{
  "encoder_arch": "convnext_v2",
  "model": "contrastive image-text model",
  "dataset": "photos with spoken descriptions (Open Images, Localized Narratives)",
  "train_examples": 203450,
  "image_size": 64,
  "crop_scale_min": 1,
  "horizontal_flip": true,
  "translate": 0.06,
  "tokenizer": "word",
  "vocab_size": 4585,
  "loss": "softmax",
  "embed_dim": 384,
  "encoder_isotropic": false,
  "encoder_norm": "layernorm",
  "encoder_activation": "swiglu",
  "encoder_mlp_ratio": 2.67,
  "encoder_inner_norm": true,
  "encoder_patch_size": [4, 4],
  "encoder_conv_stem": true,
  "encoder_depths": [2, 4, 4],
  "encoder_widths": [80, 160, 320],
  "encoder_kernel_size": 7,
  "text_encoder_causal": true,
  "text_encoder_width": 128,
  "text_encoder_layers": 10,
  "text_encoder_norm": "layernorm",
  "text_encoder_norm_position": "pre",
  "text_encoder_activation": "squared_relu",
  "text_encoder_mlp_ratio": 4,
  "text_encoder_head_dim": 64,
  "text_encoder_fused_qkv": true,
  "text_encoder_bias": "all",
  "text_encoder_qk_norm": false,
  "text_encoder_layer_scale_init": 1.0,
  "text_encoder_parallel_block": false,
  "text_encoder_inner_norm": false,
  "text_encoder_positions": "rope",
  "init": "xavier_uniform",
  "residual_init": "none",
  "optimizer": "adamw",
  "learning_rate": 0.00074,
  "beta1": 0.8,
  "beta2": 0.95,
  "eps": 1e-08,
  "max_grad_norm": 3.0,
  "max_steps": 3000,
  "batch_size": 128,
  "epochs": 1.9,
  "lr_schedule": "wsd",
  "decay_fraction": 0.2,
  "final_lr_fraction": 0.05,
  "warmup_steps": 150,
  "weight_decay": 0.4
}
Rows from block 4 of the image encoder, named by matrix and row number. Rows with one number belong to one neuron. Each number is 128 + 32 x the weight over its row's rms, rounded and kept within 0 to 255. All counts start at 0. Numbers have three digits each. After the name is the row's rms in percent of the matrix's.
# gate: MLP gate (encoder.blocks.4.mlp.gate.weight, 416x160), inputs 0-159
# fc1: MLP up (encoder.blocks.4.mlp.fc1.weight, 416x160), inputs 0-159
# fc2: MLP down (encoder.blocks.4.mlp.fc2.weight, 160x416, transposed), outputs 0-159
gate.54 103:088094121105165125141109083158194196139146133113115094172138133106108112169133186182078143191096119131135114165077091191147105145123163167162191101103136158117089132170154134110191112095144193117139137120141108100148097152151135203082175170081176127087139125148129102153145113189157133150066082122179157158078119112173165116117103093187109120052098155104102100140139116130117115106120146102121089139142104156150171204146122155161125147149086120104087108112154168168155118160161157
gate.55 106:137164146070174191150147093107134147160097061146173128103158131110144106133108131168134106112166087125093169088154101071125124167108120168159160102148113105096144188074154118105190126172101129173119093140146160149118161135155129134175132176132102083076144105154169133075189108156183172117053119159058156155144164132126063151159119160100093148148102148112173107138101080139126148154145086089175129148180149175100142117170132176108100151128179129167093204116145112154078147142135109
gate.56 099:050124116116093157092165065168136154114162166098127096113139156111152172160066131140150150157165078116148105138123184104108140133093100153079167166133099087090153143114161134125127149146151085147127121157104138163097125126196087109142175081065110120082152121152146192121185083095114134172174135136162189157136134058075154111113111104138144125124097137124098148132156103153154175148146183140122117180155107118116181168097097189173177093161114141121188078185108120169144087149160180
gate.57 090:103152141134146151153104110148121219110139117083169114117144066100126121138185105164146162139197122106103107112108102142169098100108158140079116099170114159103151130098128130131157157084132110125152206107129108100111108190099150095136133167139138142119129122039157154181138095103125172123153124128108118084075160111135154098145137093099140119101065127151079128097142171129189123123096084095188152104153129135107081183116086209169057186067118113143074142131162133128086143206132125
gate.58 105:142145131124113096169205072117103112130079170148199090149145126133182148174149104121142121109158105133077152130136166088177086189123100086116113119099092224123108170112175174126162141137061138121091073144146138130098118167158128099119153158110099125099084127066128165164138126149112170105185116130134153098143095112139133152091124104134122173092146094114119135153091176126153117131094138134176114128172124083033120104118098169141081123149106099117106105086144211078169087112132066
gate.59 102:150127096156189118176111088164092122123103102148128117073086141081139140187123095094110134137106121105122092173122088086130145122164109175125135154171157141172120136150139099076142115118116121164122129117102159100148142157061095140135099097174177111102103063108133138161170068118164095139046139177083111085065155165168106144146175147144082160131141180186088111124104103089102105186084130141083130132131118078145112072175096135173125118182174101114105119125095081117105175081182185
gate.60 096:123143164122065188094118112127197088159116107163098117065114076184137135136104134156146174110120105190156103101181064099122112095124083096169141098164148174176084152103116158122209132164116135122155149157102179154159145109104171099176150151099113150147145147158165088139162124109125156127180135101172098165172135103070147151099132141126172077146123168075092088137099162133107106126124086160101188138094126164103159155154100090171134137132134121091146160129107199090091055148141093
gate.61 098:103086138106107160174117129147165094083189094136064131104178138089136125127113123088119145153122106129139145094153172158102119090124135133085094135135109099117189118148107062141117124135102167152122100112130119130153142103147130119138096127138057130142095157163150116026071099140159140126107117155079117121128094083107091148089136103091164145121186179163192094095127125194167169223124145086129094066195130151132163119087144063137055105129126090161116093117147084155121134104140193
gate.62 094:114125133113140157092126123187147117152110116084150115124117116092172163187147130098092139180187142081100150098122134128200142132062122130164128162153124163115130158143122077154141106164114160166143078108116163088125123123109182153103149145196082150160135097133171122169081113152118172125108148200065156148096093091155133069138118136108155110100164107085092112112106110100111097117125117101123136205171169092059141108197138113120214148097143144097100137163092082173127117179090055
gate.63 109:118086141129083104141134102166124153086096185124085108159134127140071170169200128102108138069109125112129131168149117152152124156177135139130092173120048140115099140147095159155187135162131188137154167139092129130130131185094123145106123101106139091126169099150117143079098191114117127146084078182103171090105175170169079164097150166169094217168098055163119161089113165102085144171114119147087132136122138162156147154123183138097114089112118129108186090144153174094162122110177130
gate.64 112:166113115162171188088099131014119112182114146128091174109087151154108142129076107152177173180130104142136109125152095083175110088114110163157116155186110138133111105092147098184121091070167138083121134126101109079121101185141178131118150146175111124138148160099157110162107190171129121175112134103104059119071097109095101119120149118160133091124093131133178082133157176128112099138099182136161153139083176157085115098082104145132108194116185100158124114176113139152106151127126181
gate.65 093:142159117140211192137097101145074177101154142186125176106142084069190133136113168109147096088119152119150142189142143136131111152127099131145140104092125174106065092147088150158171102163093119077113092182087117127159062103149152105128175109114134195160082077104143160134158143128132115073124163156137149114152148140133112070133159147095068103104157130132117178096154171109102077169158128101180181137174134114110135139124098171176117137145069183126154125089102154191150160115164150
gate.66 092:172134113188175059145105184130198115122084155112171121103084147185060154082148144110110169092126128118149150079140079165120156050137122129147126132137136064127115086101108133113138072114089130127131100164122118165122151165089112132145144166151159092168136129096148132134081125140088160119104064083141126073185105098122117119159148167108112150086079157085109103115151062108157140150141082179129169133172130086085174124147130119133102072093091146072184140077132146088184086110110149
gate.67 099:083128149112156124126067086117119073077132129098075133147074103107119141173162164117169139137122124067080121175088088063158203075078097156134152058087110104151097158122146122136182170119159095090144128116131136087081132091146080170092116134141194113182149150131124108071206170171190143131192158104117096109172129121123124087149135064141047081107103124130097123117122135088111139157148076124183154099106151125108145128088137123116113121137128160139152119162129132155159123177133127
gate.68 100:162135188115072102108154120163135151130151163154078197172140105068111085178151144100109113098135157156126104138210162132125101176165090135177136131140103105109104150154210064128159122123080108159123098157114107108082104091143176204133127129094102152105086106181146094093136116091071125173096182094098091099083143079098135135132124134141173115135112146224170144101109135113086135144158119134168149145081082133134092134140085120121157148144164111118065155168177155149134126115111080
gate.69 103:128116127189120090112151164088120152093103125081094087124140152158113100097137136173145186113064136162159111136124101119189149121161139092172121149090132177168196122151119150206109129146157162137123087192058123081108098120155173095081107116109109157105205138118099102147104134145116070174140089193144097087125096116061138181081090124146132118160115140167094147160125073139087056143116137162150097135137154148068140152131166150148108108102153063193144137078134128127139145104153109
gate.70 109:166123112130124127095098139103114071161098176155083085149148102131061116103156126118123194125171125170085112096169142136205084101141091127103140095180121151168120103101087151133108145111144126167121091040078120116156134146085150097131135139152096148097197083119204167134141068148116169116125147128129087087115147139101156152129147094128159167193032113175137106183087140161124168134054100126168145166129119157150127119177109101103148110170145111159173117138114106112096069131169138
gate.71 096:105148154110099107157151160139129157066158113103124075143130160141135067177114159101146129148077117136136140147195150180095124152144129205170129126192124108119072134096161163099072146131158116172131130145095171093144113109163107117153174123147125163169163158121148155083127103100121175089099127112125128139159161117143095133148092195115158142059191155144076088064150161121113110171113109129122176083169135111062177075045139153127087099146071169139165166118161096139119173160130167
gate.72 099:132099153088150083115105174115177161134153123119101118035113126100118098127174203113117150115193172167106089113119122133124145168114083041118166099125113133147128129171086077151129151175122178143081152130159116172148094173146114138162131159068075124121171102108087083148099131151170133159155183126136125107127169126146177106162180136081086158115117133162084126111181069118123140177155079162158132134151077152075121148152086104080108149084073068132124128126106121127099180127086161
gate.73 098:199112119133102100164142121153143170150113199051139124142148146100139087173107124041228088110074157148122141164094089099156117142166139134078150154128147079104072090096175129132165123103092146136138099112114110079131146112169196150175130099092177121141111079130096119120095104100138207187130168129154187117106138129101089160125155151187128122081136146148174144113167170140148092156092121134183158116123104085165122182144157128139118182085116104136138134148135169103112087124153125
gate.74 095:164137130166166100141150174157143112087172201120094138167106140100114078156156080115132117170078116132135155088144151101135156144144155140102117126134161105156089139083122096208149192138083151183128195111121115096171127055199150153148124142106086141132114126171134140160106131076127164088155105096153109086123162071139173142085120154106126138100094081133124168192130099076165149128171143172145185124163120119142175076098140136080189141149079076100151141198156147132101138125154083
gate.75 099:087132128108085060122187145181076110146078119149103128155159152124183206199104156082140101076115072101119130136152127157097109128121090136108122186112176115116158121152088150124127142139137162139102099162135178162092175125064131174077175142076110145189117103108096185115169158128109140166117140117130174180091151052119119090099152127100154134119182165129081088147119111162166129166142135158197132145100181143155166164126118161083174119140143143106094165114123091113187129150125102
gate.76 100:131168148098092154139135180135153179118124138158137147111094166107083131147097156129074154158126087117175094095134152165150161135182055130106083121133157162113134187123104105116162144115166127138072092130164147130087092154153085083196134108153161160202124127174146120096146191138107157088124182121160153141074107143091107120152080062083132097139112117052136151114118092072178066137169136166098128150076171100168132103093106084131142183082098156139151148171119194113150123132106119
gate.77 101:119107117172130160147152147165139099125125155171110084097134126068193098159114143151089146062072107126093093123149164138197156187173114108170108179144191117137164081142112113096148179110154125129084137134124071145159163110104123191175103109150085159190100089120088110130151102124134083098136081176109137104155170131125151159124078097162148114081134187102095093090181147141072107101129086074095192062143142117091133143158109104168114138130145132170126168124140131101185112111131072
gate.78 101:082088142157132113142131136153111106161090127172134125122133083128175139155172105139105140005079150116147105149128096147157134117158143175163100105164170168130169121079092089143118165132152145143119160179188185173141148089138086093165135181136116101103137132145183107135186098143093145103109071114123058095137102089127104088165120110081153108120125105101127131176148172145184111126112163186130100145087098120171142128173105108185173105084165124169104131167127040109125099175105154
gate.79 099:138172140110103149144128135104103098104095099169113089072176123113095163139132100116138168103113065181111189072190145174168099114080147153118121077148119093166144105151053137080138134159133140099178152135099056146174123169170099155174139100104109076099162097167134169109151090148089085103133086141123107122108129149143095128119098134167141157107090083137191136133110086164152073113183109146108094072146108130151103100111182118140166097143138151123162122121057201147102093112175072
gate.80 098:088144104130113124167144073123178107092137086115135156128107160135136170161158165144146152178189108106088087124166108164153119155086153129211125155095108105071113109108119109156108122171137169138167123162155177137186169151161145105156058094148112022096141129158168092159161112088168126141199109116085114113113093136135186163127134142110149162134121158135085070173133107175124162083165106117100149104140194096111151163134082102163147115148098131122167187110127169090140172095130179
fc1.54 098:084169182101124118171075139119086146166154164151155135149111170140160146135156180102145152155149119100131098132092149093079131174134096096180186160088132151159140157065138109121110083172102105099120165092161176167140112107084168140076050088091190141111076175129135130114118149108127168143116103190067173103124171096121153079177124143165142152194091126148072137161133133099145159148089083086100087110100190115113149139124090100096151147119118193149133121094114064144133150131146094
fc1.55 108:110142124140100094093144098114114113099174151168097139168163091089098139175088108138168106171187102169096075111125126096173089140078059168172086124089104102124145179140057142128140143089122073167139152163135174115133147104132101163128077109153172167114093090120131185101194118129082156177088147196122144092140120084195152151139146178177107082118107136139106166140141123095114183156108160150187152180134097171170076133171096081126119107158123176150148101143113111102123142131100147
fc1.56 093:131119084123153120110101090107135154144156164101104142127078127121175179162124135166178048106133124121075144126164112100140126145095134167105152156094140126141167135153097159082108141104103138118128173151055146070142113092192120103107119128115131084162137119086161169193125168141136138068169130095128083100084131153110153109112087096156193081115096098103190139093115185114089133159179125157112173076120208169152088086139133114147136193104042113099088148112129171088102176139106118
fc1.57 097:099158113086148094092156090106161155129090067141150146082073124110150146121091117035100143156146110048122194119133047121141168178131149112073162140148178142136111164117166139137149126132151192178143105140105132080128153102138082127146093102165140148173116107081052145120131118160131176190115148125134133091126142108125171118119152122170080187116096098096071121120118165105092134133144052120136139108162173120103148207155148166121137144113074146096115117115093172184133136090126166
fc1.58 103:173092160114123152109165132130147085097107087106083145188149163144093153120122163088069105193161140058114109115176113159122181080097134157177118124098179111108096136116139101113163189176154144088176098149067162136078111120124129079115173167120086153091092178151160185161138144121155148105132109125112135150065114093110159185100126107098184143135103105111145134184105115106126156144146190127134136089124108104120125154193084113151153053110158110135118136094156092190067069134151142
fc1.59 103:131146135116135113089131166139093120122168117090181108082110174133074119107084166106147167155149119163128139093118141171162097137091079090129084103162200122107091117085085169185136156109120187108093121127111064100109177108188093168107113099140128150087080168111094123099185131111136095145156142098141120074144108139120162080134096148055131153038068136121127076149161122131095128096125142158163057148109076107188087127183110130118119085136130100114120158150174106164135148098089186
fc1.60 098:193145142151141200125122149170107137101127173156101100116141148085077114155060106169117185104160095189067133124144153113107113085175081144153143124146182099157106098137132154103144114174121132148133126155109174111156184170115084083167071146084163170145161167146112139156128145138123101096139186076183103155163137076079107137103135127078140136113145126071155100170161160143139117132124094129188146148113141136098086135128090189176151124133119145082162181085089167146158120171111213
fc1.61 103:107075091148145087144176134088158158105175147124072156126113123118103187159145125146124101187180087083159102097158114129140154137213199100114141193083154120078160083167131086161156088096144167128180077064135067105105127127110170154071138088141088114083120163107110102129180169144180114150152128138179169126066125101144164140080146115151148140148121123112157118150121082103151129126113138121148116151092115190071145105178111109123084159200072132113140132115166127152117105100104125
fc1.62 093:153064174079173156053097125090115095177096090127109083139090094121093129085134119131100157108157185112092110142153161125122139172083123101113150114128148184188141107048087177157154147092131137163145095175091184099097115138190133111167122098095144142099139104124147106103132129189106048150134100180140099177159135129163119200122135168083150134174169110087145119110129131172109068137114136111126121124088095113087087124104160092108138193156087140109162105175111169147165101131149092
fc1.63 110:076115157097124091092106073080163100133107092088160163183136101091127192184148081097146125092072171078161117135137104121087119139167122122171118112084120085117177155106130119084179144089153107105115149091148148078057145098153119099124168104116154080137145129100159118141108155091094148154105134165150157132150178091154123150146101111155111141213114109099125153126090095094110134130112116072117182188120140064185194086080124128184112164100140079140123066085172145134122124092156122
fc1.64 111:123123073087094116079170201151121143074123067098154091117192121071117114136151103099124114085129147125087138106132158139119132145134155093177087125073134078165114150059068139191122063105131156154107150106122153172120167108144109098146131076140154118084160097085148137161112082145085145104153126149175145116146128155161090165130170122107127150133134166111160153103177074092063137092169135171133095179135167169096156174149139128182147096067109120050128122162137067151167160123145129
fc1.65 097:164165147107091083124153081181117066088058177180127187175122139177068120084127147190161096088114114081136089131158101099196161105076103125115149110114078141127164189141113182186113157118069136089141120137164166153085106155110113163100141129141133159151132127140176162133104166078097078165143168139161077167121111147123069169143145144158137141147125104124104158118126131161080144131122119145065140160147141157110146139171191110080185122159172122122167167133107102156115149168157141
fc1.66 095:139174129151187152075150115179064113110095110126104146107173151144191124183073165128087098119111143103105088142100143161180092090135173145146150153148163073161145180154141157114107167146129132137109148099122214071102118130073057159106131149116121144172140134173108065134081153162090141121075082104118201148171165102119126128117091128112071116120095106118121161139137149153179101154085076134177158156171130156141113082104132127153094130122134206117102116152156175140072124119164090
fc1.67 096:090150158130129095147199080091155194097134076057094146112134103148174127085116111172144105126084110061132141140117120150152070176083144133149158151129129161130203133128149160121157158096115121082083125127144117092121134144082184133151101096154142174147112148059146105157167153138164118072146126108132137120119106134197211065133133109178159116170140141079136130132143132162110081093076178065166161109153081120132109133099136093142127180086118168133115169073153143139195122155149149
fc1.68 103:126166140076136148184138135100094158131189105083149104137170107119086098148171155096187165173139133149167181148114183147067158122145090138097152160082146107124078130184094083131200160150142155141099152130149065142194136092129131095111190157145049160105139107103115109127131123172155117090146143129100157124132106084078104137076162159111161169136177150126077082118143140157070119097130142084170071100157151095134143166111124121129091183123105061152108164105175112156142166121141164
fc1.69 108:104133155123151135114102086087125145094209150147112096122122099142076102143129143033089129144158102118136141142132103114117166116138177094065111171159095134173123108150132108158135147119174183114116171114161126109115098094119085096105177110066088122103146071122079161115061075110152099077126148136125156101105082160102138153150148153086154140051116136095154112167139173104162100101100149136101174116206172165147187109172158151076165165137122149081162097188171130090079117150121149
fc1.70 106:181143111157158137087136134130102159135175071173085086082077166171099143137059105156175079111119114100192187082109147115165117073096103138151147151119125104180116091168138174164149144123113137157080098103167188102129112140091076171118116104110066099138128182166140130132103163143131113080112116077173083128138153120121147135131107118052138100103152061176073133120111173117154123160165168122167157076123140166114085106113135154097150163082100146172119139141154150115089142126055091
fc1.71 100:143136133099188060111147114087153115094210179136126092146109135129117155144119131082133148084090123154160055154148111111114137144102131122164130149109155152101156151180072116102121173070136126130162093102118113114110064148126122152164167178171151142098127078112151112185134160154096142120141092149128159088113167089142166085140114145189053074096087099115156093152112121101114146140135149145084116158093186164194139078111149100136169117175111119088105079105054113180130189092181146
fc1.72 098:157125136102154121134105159117148143165132130166139133171102091158083143111144123077155122188163114092123136186152140163134114103157174112202114210178155078133111148092114085100076169147138166106136153126113152141139104154106138087048081091128135103100138086144165094084117097079125140116154139092104130147102159123149120176158182090105148179099142125100129081113095156065110111140141137175068183168179148102136203179085131160142118173064156165075146162083110146134103175105156131
fc1.73 100:110151104149087138207127122096131187129108150057099193137185109089113101110101129123134148064129141094098086084139124099112154128123113186181158130101080109113141086107152118110144142164091129226122085160155161100094116102105185096126161160115085103136069141153117120163143146156147168121102089113116076059117108117078083177074128109120155108119152135163105143104163151144082130114141102155159094132137218122122118162173169085148169136112167184170105112111187094141117092130110103
fc1.74 091:165116104113108068146194131074117086187131149144097071050110116123101094096174113160089145123159156153096105138063161114071159091117165085124093162154129124183147143134147127143125086064141102112117067172135109155140075087127103108125184118104091153143160184163139071156117099120134079158139127117103133148115078138103115152121085076144076117118119166132185151126082134125206088203093149159116086125167119165127126130152145142083122160159140186153161133171139132099129107092164172
fc1.75 100:116133133120125063148119095083166154140087066122057111108193084103134118154158109063145133152085136102157117168101142184181196190081115149185167111147117143133152158107151109141093148176109102111164104187163169126133111082101159118138173119149083092126148140176126103154126108166119072144144114102153138133157189098109157171142090146116108189126091173092097163105152161141170129151143122072093083143144086100153157130099131125155124158154114157065066142120161142096112058078165120
fc1.76 101:152168164152106158129134140137073147171098134130125137138087119145136111144119088113154126111152094126166078172145118157095079108147114091164185084084146143108128116140138166161181076133193111107142096103165062163096122138150187118161134138109110126107066133135182114182153166150163100137149183140109160144140149093181090178132141127105115130075179120086102120146085145086137115179129183177137130238124178127156121121157100174145146173111139114174109076162059103148084102080154173
fc1.77 101:207157100106158126163120131082084162187084116171154116091093162135124181133115117142125067096100137176160122165158153167116068109137140079102122064108106159096151129174143084090071154153085117143176121095201125124126119121066139099124130112132112085168129112099063119090117112119152082067170117109143142094179118144157129103161082136146118083143085131144100089086088170119146157156101080100149136179075148094120164085085086163134135144102145138133087071161133190180134105117112114
fc1.78 099:119119132123153090160144104129194124135110134155114118113151175111157173136103115115096110159129174166166114066163137094087109119133121121162085119136084161043145120155069165122107132058150169180088116122131110176096095069198119198097177087147077117105085144113140171092137158174103129137100185169182109106146119177126192175119135150105168079128120142078139134147086102094142173137140169096069100128169109103152166143150163167126177105147112094138127148136097119086151157059109111
fc1.79 102:097144193096111125155124092153138096162141179109176100158114124162119115159178111123102074098139091087098164108110156110154165193149090107118169075151162199099115147106190148101084102070187134095153125094123153125137125081136162169131193082155107079107174169085094136121117141093104144135175094130167126128099163202163169092135052154144157117146121126079119105117159118083123085121117152163083131100083142106088157080132129141147140134177146175119167088111176160090133120138130065
fc1.80 099:098120150095106165154106136126117180075183155119091132125078134123079108093125171142141146159176175135095093162092174115104112148162133065101110090071113158164143147138167139136134193101131074134148139113136212097165108149076080135133126094078130135090158145153090156096171174109108141070185106064112104151211157161113176110089132107098131084165120127118147099104103117093103149146087144107153156127063118130154145161155058186148071101140106191092138116127170103115141147118158114
fc2.54 095:119050079094120127098124151120104166177057120106131149160123144145145095159151137106099134151164069125107152097104134083096148155155104156098137161072160158180165088159093183164186097094118105192093144096137070117182098187083097148174118144087126134152056135121121088137184148108104108153098096168073111098155099133115140094102104141154126153134160102152161136085133113115096138159150110148096121154136139106171128203051114149105123090157131150045126088101136134161168154120158174
fc2.55 106:170110190105196172117109125191143153149179126132185063103095156124129129142148149088149091160117139172106103099118126144102169117162140096082072092077091161078103138100130175119125082062098169131126127124150069109085129169098142141122144099143168078170124171103169163061123088119141171134172129136172175121168066090159120097176154159147136117138172147058111148141116120175096164131172170138168139144037106123141142170173106113134130085129159161088119109133109119148154121110139102
fc2.56 099:129088115116094129141081055143139128147104056165109093158113138140083168117198121148160148128117137135114119170110193065137077103163165150164136120114150140165087084101123081109161102162140160175100109145153161132191194119093111121145143143180113075134145150113168121207075087097169130078125140106132171140199151136139136165121085118098140085153182118072164118104095096130095140161113178124138144150128112105137135174174122140076122137119089120156108183112114201196117104147079150
fc2.57 095:126088155134098133133150163159122070151169091132106095095162096168161082121134140103142114152147130126125123167160134128079091094120168113087176140099102131143132165170142148137081114089148135096116155109052096164073119203121144122153154168147072097091148138081166180113145099091132107104101095135144137132158103126143111150078121081102153145075127074186170081108069155181128138085108153128142164158084175108148158072154076149143143149145108121043176185173181161137168178150171110
fc2.58 103:142168134099088104150131125139140115161107106104133116122104192120122146099127086177161139083096136079121100108166118128171101071187116164144170078165118125131152115113146132127144079074081102114130095173085142125141107120138130105078163129180109128147141156087145108146090224090136135154090102094100103161180143164124170109141160145099119068211115078131158111109177206148178121146083115163135077172087163170170107140170156157125055096135164152109097163171091114136112083156111164
fc2.59 101:108162090128111108133152081090056071118141173100047177094096162082130112152114174118103144139103147114117133126133089121151152093099135166139127095154087120099141177071166163128093111087145145136131105093103143077163165106139124104155181132146096135130144142106090182101128121127110086150191092147137104147143098142121104124080148181162103191080148163073078128087095123087183146070087136092116118073094123132095108094175169138164100136076164161168126079069131148115160167059135093
fc2.60 092:136146130135143135108092137102178080087182105169109164080109150068124114148181146123135146081184108133128117171107086134138179125122166113142127095112094078153125075137090115110142111091147099090112150149149174178136104186128146094159163081142140077171091123171189182060118156097072185076117112104071073117071070148103160087122144102165130105087148113153126177127171157092122082136109074158168151149166134171116105173166125120167096133086102107106145133097141105076117141075125115
fc2.61 094:135099169194104184139136105096174062208145098159110139170135154137148166115123103159157106191062118133098103179096121130098136129089158100140114129155103151119127122067108139118126144102171112141091107113155127148133081082129143092094178135095202157161105140121111104097142069081127079146151144145111140116156170108054053167109074167113155121182155133163155118154152145132085096124096130142135106122093107105166116117097148136113081140206176115135099134167059097101123083086143063
fc2.62 095:090185069134124083102080123156147144122118208059133128133090156079140089111100071119128088093141100133137132166172060136139166135122155103128124113140101132100147100180124082149150135107144175192157115096181109106144135184107094162092093106142133103156098184092099132166151174125113114107092074100154161059118083123167128143114138129146144135076071115147126076119101160133155114201101161128076114082192090101086151149105119069114134173110088134162096112103101102090070128111156153
fc2.63 111:120088101110144091122147117125164208110139169103099156102106111128169090175118108199127137083089062148109109149158177125089118159108077134166140158036130119106116132162106128099119154165191047125134075097109147206189149114089131124148159146114115124128099134183180106104114147149123134126105083148161144135149077095171134088126071104121125095114143105099152094143156103153086182095097122126144175099200105136107098159111076135096120127071115070103132153141125091096127129163067164
fc2.64 116:125107092089066152160117110131149139107078133172096067140075109095169116140107129190168169189081137112124064157123157119112128115147152076187195145115121193124106148158084162131149159165146090116157141099140104104101132100130095105152181118154119137108134122079100100202134145105109089117087079089081074131169182165097118160118150115095124134121118091109138123142115162174144081109164127041109116146151132104123095113148137112168081173149096166085137167153078138152077043114138149
fc2.65 090:180098121140134138109103073090079110080102130124058129161181143153127135071135118139081182162111128126119106136136078085125130169122143154158195131135119116107186112140099137139146109106098101095127144132176169158135168081196108078117101137177143144145133142142111139110163077159168150151126116083132107173090150165111147200110082113077147157135127112091163157061138184044147158167056133146090114066152131146119114126103134086103204124121166105095108188136129136080086144137154170
fc2.66 097:127105089174051098112122101148083086151167136095130113138090053095149148174146160153129145166094104096121096155119146156051053159137131144120121120083146090143135155121123097075094084136161089121104113120062119127135125113122146111177166161140094163073116103113104159145069148102178190136159147156149142141170103116176088174111124095150176126117109091160187068144107129096145198138126194102085121121155073123082107085113167090137145132092144127161107128110075132188157113167093158
fc2.67 095:114162125133164119133191177187131182134076127126113097129166117121170153143089161104135156145131075071085123078147119113134106115143150096108152129143169128110097090152141122142108063160151156097149133133091103132076099200177110208064124165144137149123180160157129155053084117131134158169169130114116164099202125176110105120142085122132120138135107144124108101071083120117133083113081141171073096132048115168198129164144085097111094124153134101130134096117139092077138175123183161
fc2.68 101:100112152092063123115154158102137074149202105143168186151169184109116124163136165128109135153097104137132115168165160131092073067126099157100181099151108153177107120109121123100129126192153127091138136160137181140141109093086061056130139147133105137096167121175086152150107184111175141128137158177117183122167119153075134092078106128163141090132175121172122162163171118126124136100170111149131134111156074139129098070143165127160145113100132138137124177120151043058099153074101078
fc2.69 101:145120140172115167161088110105136147171104170139123117126058162076175173099126129089109093157143156148163096136099138107156168149149132068081075161114123116158124144145090109102129117129067159150111141184096139089136168184156159126118104158107111076174158107128057216116169100179128102106136068109143161169125084132075131107124161117140128158150113103131178136130158167156109096051144094161088153139099159217186141138175139180169095129146105106095146094141122130109083142092134177
fc2.70 103:060125163184156138106104136077165129171128086168149151139107086181141198158072158073126104189143136123101141109129163166074147119138091067150069169158105067144122146139172105091160152095165105079157153134114112121101080163095143136079143115120137095157136139114095152074109118158207110125177139149126071176119104105136072096142094086099160179103113111166117112120111094093119140076154097164112151075105087173132177109107139139126165142159106117111088067133170118078157150148128152
fc2.71 100:148141130153171171089080162093122126150067126118097146090128090108094174151153198143124196085101126130128075121129116160112188158074074144095142173123098094165134177201109116109176125159159120106100138070140145138113097127151143153098173136117085180144103087114140079048138166100161108099110113143096053119166187066121118156148055128181107082142150097106125144122193086165097128136148121120188136143114150088118104133123112143160114156110179100105123114109093117124087133108160082
fc2.72 091:153151137061122124141093094154112169147079180148103168115182159126148166149159063138130046149081113157129178127171126128150133102165128099098153031120191128150095115147150117097096146134126148155141148136148131182120192184117106100159126171087149152088128082095109109145119145087147073113115167085078085185149162155068179128148124179118111129168194136118110164106107173113136083089118174120091073117084104128184158072120135132083089132111151135136131112143124168153153117105137163
fc2.73 095:154164089109165116132119072127199107114116080151121082083143154121134172169130157162137209132137132110205079155143186096147155088153077143147167079116146134152143137102107099142127154144183069115155115165130117147110145123088086103126135164104122116113165056094119127160112092178151165189118127142142149151192158142179100157103123116116147066206175134113199167168123136088119110105167171115116136157104144182057159138161138094157140164159144186117144096160121168103110132100124112
fc2.74 085:125086069150113135081124156138159139127140114160127059131142143157106152140107158076146116132158097079150129164073131117133141109097151129091094149095076089100118141083074168160205109075095138180108134131142123106127115107077141185079089158143065169165070120132178100177081119129113149191108079117117119115116148174041122093166107131180116103111103155118110164119066144091133107163157146104141117148152134136114103201119072094134109135100162172108085092186118092164158147155131074
fc2.75 095:104093105149153105111138176156173114160168175083099109130126207137157158178101095069181146168102126087127135128052134130184092131103090158155157164108131125133117165144175174171151190179104153122101152103134096159114107081145139075122132180092153127152135121168164122154077162076150111140093161145151144115092174116124102084148100169123136123113152129149143075126151119117111125138140179122167120188180113119190069122077164120175147142169073098128129113161093182128128063149128056
fc2.76 098:155121122127150116130100121146063073165118146066174114129169097165109170133155136121140072094146166142087107079175144169128115159192121176110117188114175099137094095109128136156150073065096154150155148145117184093084162173177142159170167122195111106140130100132062122110111162151088107092135127138051102159117134169142151158119197125173108173098116162083130145113144088129189082096148145124133131102136104131158139122153130101158054120089180202149125090125120112123126157172169145
fc2.77 099:135082112133141118173158098144125160099094089148161152119163104083089123133162156140074096065131165149110088111134175159129149111149137128128135080144146155126106158187071154148140157094148115162086150173133159153184148122161165146133111164140147105109136095143119074177192171159093133076128084137118140134192110134077142097156140116104102129116126084098107145198168201175092108133065121162141011142180159093104162142115170068108136175124170154105120110098158119157101166157096150
fc2.78 102:126152102162141133168148141138117131105132130088164127081142191148146105101114165068178163139155187157053195118096186173073082113097123154125094170107114164151158125120149152146111139128177107082077175098141157171112102172095096153107079127122168162181126117134113185057159141105176096110128100104122053221135156118104164105090129077129174179143124148115071117116109116131109101064151155130110188137130141124145113105119155110143117087137096073125124093088097096098161161134129121
fc2.79 097:105068086152109119134131086180142129150141109113094082102169084082087130118109039151090147112068084087114122137087136109113153112101156087144164193116162128126109130158127092147091177092167144113114160113155126067121122086134147115168171164097133152106106149155163090137162140114174076156082131116181171041121175061123136145133134091093083169107108132097134165095171176147152118209160128157137171120099192155147087112132137149139098129160160162098172131164132145118169102146080157
fc2.80 101:144165130096151069147147088132101124129119081101162100127084123148152113090143106078141162109167096195160149159192132182141054110121110072102115116087111151118055143122108075108115141133135115153113112191159116117173135093149127106157197112139129062146105096141101143093146187117155170138108093094189157160159124114172184129103120118155069101173184109133119127118132082169161144144154134067094114146148132084154185123164124119180147098106178154122110197172109132151128167110162196